A small multi-label image tagger, trained from scratch: patch size [2, 2], width 512.
Rows from block 6 of a small multi-label image tagger, named by matrix and row number. Rows with one number belong to one neuron. Each number is 500 + 40 x the weight over its row's rms, rounded and kept within 0 to 999. All counts start at 0. Numbers have three digits each.
Before each neuron's rows are labels from the 100 images, of 14976, where the neuron reaches its largest size: "strongest on" is what is common among them. Only what is clearly more common there than usual is listed. The data: aerial photos of the United States (SatlasPretrain).
# u: gMLP up (value half) (model.blocks.6.mixer.u.weight, 1024x512), inputs 0-56
# v: gMLP up (gate half) (model.blocks.6.mixer.v.weight, 1024x512), inputs 0-56
# out: gMLP down (model.blocks.6.mixer.out.weight, 512x1024, transposed), outputs 0-56

strongest on: building
u.547:505522499477500479488503380454444549461498503516432540411482498478500551501504490497567467478517522456509511520506506480416520477496481506477523525481601546385523502512497
v.547:428506500476496447538540487505501485487579497483497497472511494458529498465572476500493548500507490512485451510509483496578498512444482515526471516500504503523513487503544
out.547:500433602510503554506513500527500500497493437509580511500488500506502501494550551472505521500513572448487496508500500495505501595513500499480504509510497482500514590535499

strongest on: building
u.378:579548528492533512424499470552503488494501530508388553505503502501499500506497500490506500515485514509515533480496501482635486481447506499515523518557522500500579532617519
v.378:490517506497540500508501484524515493490527493508500511478505502500500506537495474494497508527513539499508504498501481509495498507468499516507492528524501499517541509500114
out.378:500391463508500532515498501461500492523508426495502504504502499466497496492499470476499500532500463500500506488501500484490499519500500425475499492501500493500506528387434

strongest on: building
u.431:489501512494515498510482490492483500504501510506504528502502523499504494500533523501551504499495486489484494485498508503496472503493500491498503481539542505500505488505494
v.431:451512536481541431592555567513526491601555466538469496493511537513477579464488498481503507492487502499468515470491498500555481508489433513496510529467517483489439500536545
out.431:501502497492503503499619500425498500525495500498512500499502500501499507502576494503711504425524500501495501562500499504532518647501500544498505508497499501500505576561541

strongest on: building
u.636:487423470474493424528600524539517518499529452463506368499464511504500497482448484469498501509465505464505499501536485506481484558543497470472512487474500490500501500452524
v.636:517546574516568460539523541503534421500506475494497532483501500458500531542498434470506560565518508489563521447489481540510450504475469465531474590440501499470533544503496
out.636:500635577499500393504499500562502503466499526513415495499512500494500497500442525539483494512493503498499494496498497502515500439499500506512500492500500504500487442595581

strongest on: crop field
u.626:511553508400512547555494525590507432533555504458466467496514484502449410519535498470510520516414514498511425518547490469517504609535530454501612515520500451523559546495520
v.626:463508522547520476508524515506518508495567487535499496513527500477508492486497485520518580494530472490492487481505498524536493489493481500500459518465515498468515502502500
out.626:500497530493520529480522500450493509513498429504428492513508493365490506470482456483548517538445484492497496431497502509442493209491499499537494498505446500500500478352482

strongest on: building
u.443:526469485471436500500537498554536502497497497483477485474491496520481507318392499482465500498447524491519493522513488500503490518499500461503530499489481471492504526520546
v.443:396509540406492423553522497501497489494601499503482496455556490462496538491548450499507508501514484519478476517501495498526500497435483531522484533509489518515496490501525
out.443:500546502504499453507479500538500500496499501506445496500503500458500463490390505514395493515474503480499497495500500502509496404511500501500503485500500501500500411500527

strongest on: building
u.754:473477496518499494525492515496505475504514486497524508461676498514501498476524504499534471507494471486492529544519522498465517496560501515501506495517513494522461501484533
v.754:501497533544537493502515476515540507519519499562512489494488521481506495496493475506508500521530470505500505473502502514499484494500483503491468523454513495466599500593500
out.754:500539503504500514491500501492499503551503503498509502482500500501499353504501500514474501502593564510501501512500502513503506487490500505537517485513498515501498497522500

strongest on: crop field
u.124:487500515484504489503492501501500500465500513498526499500491502497501501495502501501499500498500500503496535501489502501645488501509502496508471431521556496507499497505502
v.124:494501500500504536505498502500505505500498509505488493490488497492500500505503496490512501497499508509501578436515508496497501484454500510493500489447501502507489483522508
out.124:500499498606500476453499500495500498496495502499491495500501502500500454510518505471593499500500495489496501528500498501599500512350500488477504505490452497501502508474472

strongest on: building
u.457:493447500518482513525525570515552487522505463469546419528508518538511494490429484452453517495455505492505481506516494502477470543559504494494497495508473474556509502432507
v.457:472518468491514509552445486514506488481527506472447518480499482495497476522503385466492516541498522548502479555534499491502506521431431486515447538580483477543566490502494
out.457:500583507502500448496483501509500501470498541508369487504538500477500486495254504552438488523496484500500507498500500507498500416493500499521532490497498505500481441501528

strongest on: railway
u.693:522501499498500515703498504499501500502500497503601498494502506499505534521497499501517496503502501500495469500494497503495495501423495498499592500355504500501535495506500
v.693:503501497500502507503490499500499503516500502507521501498499496503507535508503497498508487499500500465501480514494507500495481504500498509511511474356552470498510495519499
out.693:498513479777499469420493500514503499432498513494501499502500500483504500422502547505483496500497508499500496481500500503500501495584500446513493464492466500499499498498499

strongest on: building
u.151:492501473559515330511500505528512662485485499477524470542496477571498500501445506499424510489487498515527479473561506495511483495499510428486495512509487501512519502507482
v.151:504530521523522465554576507506516502485535470515494502492499502474492603487493471500509508500532501490509504477501486528542476508472487496503459519446504517462545574520501
out.151:500523477517500443502506502533500495495506502499334485501548500490498500493356503529500496513491406491496527525500498506520500471502500500502508478487500501500493508498524

strongest on: crop field
u.477:508490507466490489527507498527506555503511529500054460508518494497409499512508502496499522500498496512513469477509516490540511531517513472487557511526484497499473528487500
v.477:416501570360507423530511505491476499488583482544500493487571492449500603483509453516520496491530473515492474500501481503494500479435464573497480507511503505487507501510478
out.477:499511543516502518491512500482523505508494483511510505532502500473495529496503502477531490596467470477499481438496500508506500503515499506479508550529421497500507492485562

strongest on: building
u.543:518536494557505516500459437483482531503504498514500669477501500508496475514550505495561498481510510504491548507507513497458522447479496500500519501543528499498517501566503
v.543:446522464486502520567464496521506486394582500436492516475506485502521496500548431470532536528480538503494484566523500485548506530451479482518441529605475514548537484500550
out.543:501478451496502519500515498415496500551501480497532505497503501570499495484615469498597515460536508499493505512501500497514501651494500515480505503499511488499504578495488

strongest on: building
u.342:500490532560521544494468474473500507516498499520533552439506495519496498490537695472507505449429489500468541519534491501473484523542500502506498484541490494542489500567592
v.342:525498494540562489498543501531555502527534494518498500486498509497462513501475485470495495502527497476508490483504495515500477503487491516500468528424502546485612506588491
out.342:499530458508506512495491499484493500499475507484521502500499503521500487498525126510498513372520501503500500542499501501530501545497500514499558440504535498499496542501487

strongest on: building
u.660:501578524497489446504515477502492499506501490501516502465572471497498488496520499489505480506489499432500525521493598486481498479508500516513494502504510497499531562524491
v.660:481526523436519501606510500532506461481605492510472517398512480493444611487493442477497500511507506493523517498468444494499502503448451500531481563468477523483532521496520
out.660:500484473518502498499391500478497500499523501497505500503498494557502498503509426479489515496494410515500510489501500481563504506506500498505499500483523477500508520459476

strongest on: crop field
u.241:440503506490490491500500500505499486502500498502499500505498512467504489533503501500507485540511524500503522502501492526470502500532499499506498500502577497499505492500505
v.241:422506481500495405500500500502503507493504499453487459524555507520512438490535452509470517551520532479545479488454509492420503490533501531492441517411573500501462500481486
out.241:502509443468503410496500498516502491473496539492512503501498500500497477499472494496427525501505481507459490495501500497462497500984500432500526503489494477498496499493519

strongest on: building
u.170:510541477523454498502482504502509490491462501498501498496504482538500497494469480502455501507521522518542486480462500494502514472472500521505466511523499482496504504503457
v.170:446522480477486499525461500517510488456572498442479501480513491508520508471539452473473536573492537547500483559537501487529518505461510481526471521550489517519500476494497
out.170:500482431495494504510492501540506491547510436484494503499503502466499440495476480491319498496514474482497516498500500499499499501475500490488497498501496486500501530425456

strongest on: building
u.360:459502508447472472511508569474478499498510503484500500516494529477499497502521487515530504525557484473483498510507507499442508506501496490462475509443513528479439481401425
v.360:533493499556570476540544527521542494496551495546496500500474498480506498491472498501504501501519495500507502460509484525506471546477489509489467514432511510476555509545491
out.360:500497613489506507495543498508498510491499610508502500496500500516503521508524538507516500522500657500500500499500500510502503496498500511546490523498475501501501482605726

strongest on: building
u.709:499495485447510501501504528559513507481511501500501438542498508503475500499485493500491567508491514486512490485504486514514481528507505408481497499466473488494445498482497
v.709:523500533506573495567556500535549502522531484545496505487482510492440504496485465498499504500535479483523500476504490516499466526493487511499470541420501500480608536564493
out.709:500515522474500428500515499519500502469491548508484499502498501450500554502453502529514496500438501492499491499497498504489499467508500535496495532502485510500476447602633

strongest on: railway
u.554:495505517434503506517507502503508500500508498498514490484372518501498502476499497499501500499476504503500536490495494502504481500497503495497498497504846500499517500508492
v.554:503499457494555553541510472545505446504533498459467512460506503515494530503492427454458513532498549518497500519494497486549512505485508489513512555607383521528630509497500
out.554:500495498460494510512497501569500500506500497505488502509493500352498506500409487496497487498502449503500488465500498486480501488495499466500501545514413494500500442500541

strongest on: building
u.386:496530491559496466500441452464465517473434523533501581549496492537493499503504499525490467535585497526502513500477540505495526387476496540539445518510497518490487484500435
v.386:446499499393511436552548502499450499469570498538500478458541485465486520467549491525503519498509474511494442503525486501496507503462488620499501508500508500500595541516496
out.386:500497470505501497502510500493500495528503474494511505501512503614500509500527457494548499420518497502500503592500500500525501639491500549464505502498512482500507604509496

strongest on: building
u.223:507478497497503506504513528535535508499491499464491438498502502538499498498419499483462496468460524494508459500623502492500487514567519488512498719504470487514511514500502
v.223:530512534537554480559612507515535500504559475546491500494487502467482528501567485503503500488520484472520504471498470514511475522477472524497464533421505516462553538571527
out.223:500623483508500442499487502594499500515498500498413491501520501418496478491385497515450495494493478490496505526499500506496500435503500500500514479500491501500499468495501

strongest on: building
u.451:531502524526522549503526506502542510500500502481510487476513498525497475489415499497450554493464510513491482449494481485536470508462500484500496506500493510500521536570609
v.451:467511504493513542527501452452506491530558508477475450488543459515431546477584494502472562510474532486447500552517510468585513515522486520514459492553504508533536499496589
out.451:500482511500499501508427502541501498492501438504475501510500499460496499498421497488421494542498434498506502430500500500474497466495500416497499502505484500500502450389409

strongest on: crop field
u.542:487494460555634481436535461486504538492514514549492554505466500448493581504500546508497488471517491502439506433500505507543458500507501508452507498507503515446477499524495
v.542:529500513537562500498569525521552502497538480541502499490498505486494544501485480501499515498530495472519499462500480533514468532483485514500461516422512607471566531610495
out.542:500438501579500560526509500510500495484496491501538503506486500647503504524540448413546486591492498547501477545501500488494498566569500498386527505501496499500504607584512

strongest on: building
u.300:472505513531486448565500460485422512523493503524494541512481504495496477513525500499541487501504486457483522500513528500493458494510497521509520513581595503503507464502450
v.300:449527490438517486559531498515510462563581496465466505493520491498418598482544478476516555548437510492482465516517499490624490533476428526507530520489489498549429489505547
out.300:500542512500506465496502497401500500554496500498502500500506504581500495498601499502564505460515506507499503537500500507577504599499500527505510508501516501500507542518500

strongest on: building
u.521:532494494498513529493503517515530492500502500483496482501523499515472519490486506502497531487461501499494499489499469501512486546485499481500494486421416497499490514498528
v.521:471503518413530514588592517517512518531548491507500468460531506491503575483496490491481500495484502459492480480480516505540489485512486514500497496452522500495482513534555
out.521:500502503499498494518473501586500500459498494502470499502503500417498508498390499497426484501489452487502497488500500496492497397501500472498491503501496501500499431448501

strongest on: building
u.632:480508494570512496507500501509500582459445511456498499522513504566498483502473499501423489470489501520506455499490507478517485502502514539515462505533491502521515506505446
v.632:470514432527500488530517500526524479463611496455491501496507491491533484437541478498491568670498512487461453501530498487525495517442498497527480509493500498540541502501497
out.632:500477482530500490504509506517501489503512485496362488498523505447486506500411489501484501535500490499495505541500500515445498499497500434503509468476492495500488517500512

strongest on: building
u.527:494352501536492519442495519496515505484483486481518483494485487499455553499494499500497501481495504516479498501529504481499571516548502565504510475504520504498496509502498
v.527:534499494515499500505504575501510498506523506501457520502494548466480509512511495502494502562477490520490471521524509497596505510482496497500383536495495498505510443487521
out.527:499529490499498497503499502584501500514503392504409500500617500434496477494398495531366495482502405480499502502500501504502500485473500492500505468511489500500498464484500

strongest on: crop field
u.62:519483539498517500359521462525500503453478512477431494537499522516518504509476527503512525500499500488501515480501513461529430496482500497509507509455497501498562513501481
v.62:499496502496499478523538516505506498469562487502485491492493493481506530502500465520511518500524496495501458487512470522469483509500492505494444509423538489502529562601516
out.62:505423512514498505524528502525500495504504497505493503520504497427499566493506520479523469526497497500502497480501494484508500546506500455474502590509488500500502512504511

strongest on: building
u.480:531527504460498558502503509542517458496500500458488488481514502533487465467468476497455556524455519496521480492484473485518477525482509475500501501502488477512536530518595
v.480:407510512486516470529531500508517499500582497438483494494533488506500581444537491501473616532519506503473473505518497496551507488475495553502479521495505531516440498499528
out.480:500437516499499498507436501520500499471500455501490499502498499399498497492385492496451494564497470495507499435500500503439496401499500424496497507501491503500497419417499

strongest on: building
u.321:477492552442492489490451500494488474518506496512513505494490529479531481458498438513498508529510480474497500496482499521473455492439496484463501508522577499503440495496579
v.321:508523501534456467524463503490486473473515542512468527480472490455516484553495421501500501501531493522533578554455501523594488438489475505492436557476463501424617471519540
out.321:500494535500501505500499500482500501490501532499570503491388500499499497495512515504506509522494644504500495500500500501489499498501500503504497508500493504501499498617526

strongest on: railway
u.529:508505511490509530536470499500500500505505498499503498496491506497502536477500498506506496500464499509503502500496499501498488515463513498496495494519514496502505499507499
v.529:481474522439505465597446481501519499506506518476550490495499490504504535464503500524462484503509502089510445498499525509536505476559501486509483500496535501598503511524484
out.529:500523386491498496498493494474498494485534508483530507497500503494499482484487490526496524486502533500499502486500503498527502478500499479503496438492506488500497482501523

strongest on: building
u.421:430478487442533473511451505511496496503500494544503487500435518501522524511510497508514498532518497489535505504493496528498473475519501482482482508505507510477458482366499
v.421:561492517510537500541540499512522493570501493546492498496481495483433528509495496509496486510525475435497527468475497515512489499520484526492480535450509494496535508550511
out.421:500538508464502500499548498485499502540497518495510500497501504484501500498516501538513503483499530498499493549499499507495503495500500605524504496505488501500483484685612

strongest on: crop field
u.338:500476481496475476503478497500493494509504502478496502521469524483506505492488490514503541558526489497503488496493528509535467425472497463500472515501418517499464480478500
v.338:500496478505489505482500500506527503482500506489482509498497497502493502500482484483522501508498529498478502591535502493503511495490505440500439505496489498519493438499550
out.338:500499526533500509477502500480499500546507497490499489480484500486500490531515502507549499576492503533503494510502498517456502496502501550538504577499484507500495519498497

strongest on: building
u.153:523486486438494444506530525525524476499525489490487433508489508488466499477452489504459528509496506493499476479479495508513481516464492445481495615473337498471487517489499
v.153:444521522509544500561536479505523496521581498486482471498518490466495484485503495506492575477483476468468497501493509489539510501516466530510494522476503506458506493516585
out.153:500528529501499495504495500572500502480499501506457500500500500443500500501379499513422495527488492496505493482498500504467494421499500474512498497506490501500498379457511

strongest on: building
u.424:511481503498495516499528512506519482506515484478489498502487509503455500475424498498484516506488492476497500482484501504510477513474495484472483496460396497497473513502557
v.424:471535513493545572561499462495527473575561496492416493474564475497479496499501499503465505469495499420458508539490499477584521525528462576524491533479495502451631506548616
out.424:501502519500499485508412500554502500371500505515491499501498499464501500502427537500419495598469500497507491444500500495470489371503500466521497529499497501500497401467501

strongest on: building
u.294:505507497499517498507510498482515490480515500475497537497500495508502502477491512496502500500490476496496363505500500489509486507496500508502494515486499502490489503490508
v.294:489519500511499500505504499499500500502501501498501500507505501509504527480526479503492491497504486489505491502504508499501509493500503502517503502503693490502541493499484
out.294:499507497496500502505497498499500484502516508501528493509494500508504512518543509499486492511495476505499497521501500503501504493428500500482497496496589508499493452502514

strongest on: building
u.402:532481502550529507379537486514519518492494500576489494514509460533503480522459516489490520493493504508507501452501501480538493493484500496505506503519499510503515511551559
v.402:499481491473532546557486466499496531526533526499454500481530452526343511506522499491499493504507500479456518523513517476515506495510456574519498535643473511480582428483588
out.402:500473432507499505517481501497500496508500428503480500510504499454497499483484492486490497518499338497502504468500500495500500507499500435493500489501499499500502505368422

strongest on: building
u.218:549544510515495524476521470516490420498500534498444549495521505489509503566505506494502499517518494490482506455493513491517491492454534519500529519535514507543557536600551
v.218:512514478485521571527476481504506494473513507482449533479494482506449492530516441480516534529509522497493500536517492491497517507440491437500476535653473465527529418494538
out.218:501356468535500520508487501465500496527506478501500501503492498504499499487520491436511499522528474500500508489502500495504496546499500449467496500497501493500510542414420

strongest on: building
u.201:477520498419502507515474539548511433500522495515510415505500493514485426489500493502498542544534522468513516499461463501565491506492500387489505499486468465499478508500540
v.201:504503500505546486524473501552506500485530490518504510478470498492487504511495450462494497520518518544530516496500487513491486493448479490524466538491503463484560519500456
out.201:500517527440500501498487500499500508491498515515441499496496500487499483500459497544501502512566549511503498383498500508500499380491500511535497496497501512500497385511579

strongest on: building
u.659:526503495477511553497527510518524505504516499494472469486485520508509474469383495504446582510465508505502484442462478502512447496452488475478490515509473501495510528549560
v.659:473521471510533600519475474513520476502551523479453505484539467531453520494502486496462542499504545407437509528503501468571530504487509483507508536543483520496679433491622
out.659:500500508500499503506446501538502499425500483502492500509497499435500495499378497493446493552496462497507498442500500500443500433502500451505499502509480500500495413376462

strongest on: crop field
u.428:493478511500444498497573500535490471510510467498475504500470522477508468502477495487508496520478502496425465497487497522491481514505494492500507499505513500501515497467516
v.428:494565522499496482568519527502508453494526497516451523485499498463504586461486495496507612501520498497510501492501468501518508504474488499529457574443502517498514509518503
out.428:503513613462499416498494503499505500475496525505495500501496500468498489505429536513501491534497499513500487496498498500462500465503500492525502570504504516500501382554531

strongest on: building
u.445:529534493503429567431494500532504510470486560463472490511544495531411477513499493504460514501511511545534470482505502483582531472462500499535494504523478484496537508610474
v.445:496502440550515552517485495513502480489555509460493519429499491504493502484502468478489534531511542485473506526500477486625531502469479472508434512634490506530522442513534
out.445:500446432501499532502511501483502493522511445500489503507503499467497499496494487454497499519502499491500500466500500498499498507492500465486493501500497497500503504332475