config.toml
arch = "gmlp"
model = "multi-label image tagger"
dataset = "aerial photos of the United States (SatlasPretrain)"
train_examples = 203450
image_size = 24
crop_scale_min = 0.7
horizontal_flip = true
rotation_deg = 10
color_jitter = 0.2
norm = "layernorm_no_bias"
mlp_ratio = 4
layer_scale_init = 0.1
patch_size = [2, 2]
layers = 16
width = 512
num_labels = 7
mixing = "mixup"
residual_init = "scaled_by_depth"
optimizer = "soap"
beta2 = 0.999
learning_rate = 0.002
beta1 = 0.95
shampoo_beta = 0.999
eps = 1e-08
precondition_frequency = 16
max_precond_dim = 1536
one_sided = true
adamw_lr_other_params = 0.00095
l1_shrink = 0.03
max_steps = 24100
batch_size = 64
epochs = 7.6
lr_schedule = "cosine"
final_lr_fraction = 0.1
warmup_steps = 1200
weight_decay = 0.03
adamw_weight_decay_other_params = 0.01
Rows from block 6 of a small multi-label image tagger, named by matrix and row number. Rows with one number belong to one neuron. Each number is 500 + 40 x the weight over its row's rms, rounded and kept within 0 to 999. All counts start at 0. Numbers have three digits each. After the name is the row's rms in percent of the matrix's.
After each neuron's rows are labels from the 100 images, of 14976, where the neuron reaches its largest size: "peak on" is the class under the peak. Only what is clearly more common there than usual is listed. The data: aerial photos of the United States (SatlasPretrain). In brackets: how many of the 100, against the usual share in percent.
# u: gMLP up (value half) (model.blocks.6.mixer.u.weight, 1024x512), inputs 57-113
# v: gMLP up (gate half) (model.blocks.6.mixer.v.weight, 1024x512), inputs 57-113
# out: gMLP down (model.blocks.6.mixer.out.weight, 512x1024, transposed), outputs 57-113

u.13 114:479495513533499488512474500494519478494500291453501519510520637510452497496509560523495500495506504501479506453532501485478471480505550494507510452502501509502401490493502
v.13 070:443549495514500491550520504497330533603491511422526515456507315497388548461502379514512500550521485508494491519470469538483502436474482509496467476502503514442482494503585
out.13 139:496489497503493505471500504498498534500512568456498496495514482579501499511430521452502365501539499491500497500398503495590500508500501499504501497479506506497609508502502
peak on: building (37 vs 3.5)

u.309 084:475521504478516486503472477535502398515505502487493503500516573508500500512505522501496502496495479508509300513511457510501496501506506501491503507516483505520405507508506
v.309 062:496514495518495531507513463473505528501446546496474503472503500508496543526497471501515512501503498491500533521487486502498501459554422524485460368512500564491368500455539
out.309 082:502488498500500502495501501489506506498523495503506507496498474501505500499511507503500498500504484500502494500501503499501499503500496495493546493497515500496514527503497
peak on: building (27 vs 3.5)

u.179 052:524543528571543505487521488466529445549522501453491508446601568475480513498513538585498500519503458525501512459508512505529489486527498488488562514500477526499499458502501
v.179 055:501507510516482548573577520502524497474504501397566523501503418508509498501495482528497509488527463498503513598501516524481474295436497493492506495545549499513503499503514
out.179 057:464482493488511506497503503498500538499512500511390507489482464501499498499400531341488445500501498530497497500503501492584500516500486498444605504467553498460551503507504
peak on: building (28 vs 3.5)

u.475 260:502502488499486500500506503500827308500500502504498504286470537493498499529284502499486503501496450498501494469516500498497501499372497498498501499502509500497494501515498
v.475 215:511393503504505503515531506500501499493497510509501512372484582496468488506411447495500505503509438485508495484501500464501507539382503529506491499493509494550499517562474
out.475 189:502497500493500549520537498498491500499506498523501516498533506521500500504551479566499513501491470494500494500528501501471499320500496500505499501498507492493500499505475
peak on: building (27 vs 3.5)

u.568 094:479481508503492508541477506519501505495538464510518505503495438497489500522540501549496483437460507492488510498492512469492502501516504497497490526497519501496474525495489
v.568 076:493562492528500547508496452476525512501475513495458485400514375502472603467507538496513499524502501545507481513468512543499494406556481499466484501518523541445465500380620
out.568 050:492509498496509482500433499501470498499503578451508517501501487528499499528297471465465500500493514513493501500485502507506505511500522508482508507521499490518621499513522
peak on: crop field (25 vs 7)

u.31 087:519505501479412537517531486509536413481503481490499496479495497477499498510489499513497500499497484498515476501517542525518492485501471495489501504500546495487475469509480
v.31 088:529476449516524562499512491476528518492494520434460449491489422486497538509457478503519498523542498496508530514524481507479513444470504546465457464472502500491443484480503
out.31 095:344478500474360535437506500501422578492502506511506509493498485509501500500542491505497495500472500544501496500547500493504500501500502501489540507473497492485509506526492
peak on: building (30 vs 3.5)

u.612 082:476551507500502498504487500514491489507489495490478508477507519486493505512497506514501499499500483491500537474523501514497511486519505485491493377523476518504505491487501
v.612 099:494531504537498504498504499521490519504456505500473494426503488498433544483538489524509498530488498516470477513466505570518503436526468513493492487492501531477490499485526
out.612 073:498516495510507502526493501494510507502499579489497389487502484697495500494383549384487454501606495446500507500402504497544500506500508500501514491504522512500557504508505
peak on: crop field (27 vs 7)

u.292 061:483554520576520498498483456497497462501494529476529500436494579488493500341490506550428511506494438549427487500510530578526471486549498514502507516496520496506458417504500
v.292 073:496476499494466494517490541478525452393498453480536508517517437527561488534474449554467511470519492494511506572505498487456499322479529486514504477488514495501508509502501
out.292 068:487488495458498514518507503498503545493518481509507552484680461513496500514524534549497457500499498540500492500508507487535500517500439498453612504448575493458451506528505
peak on: building (32 vs 3.5)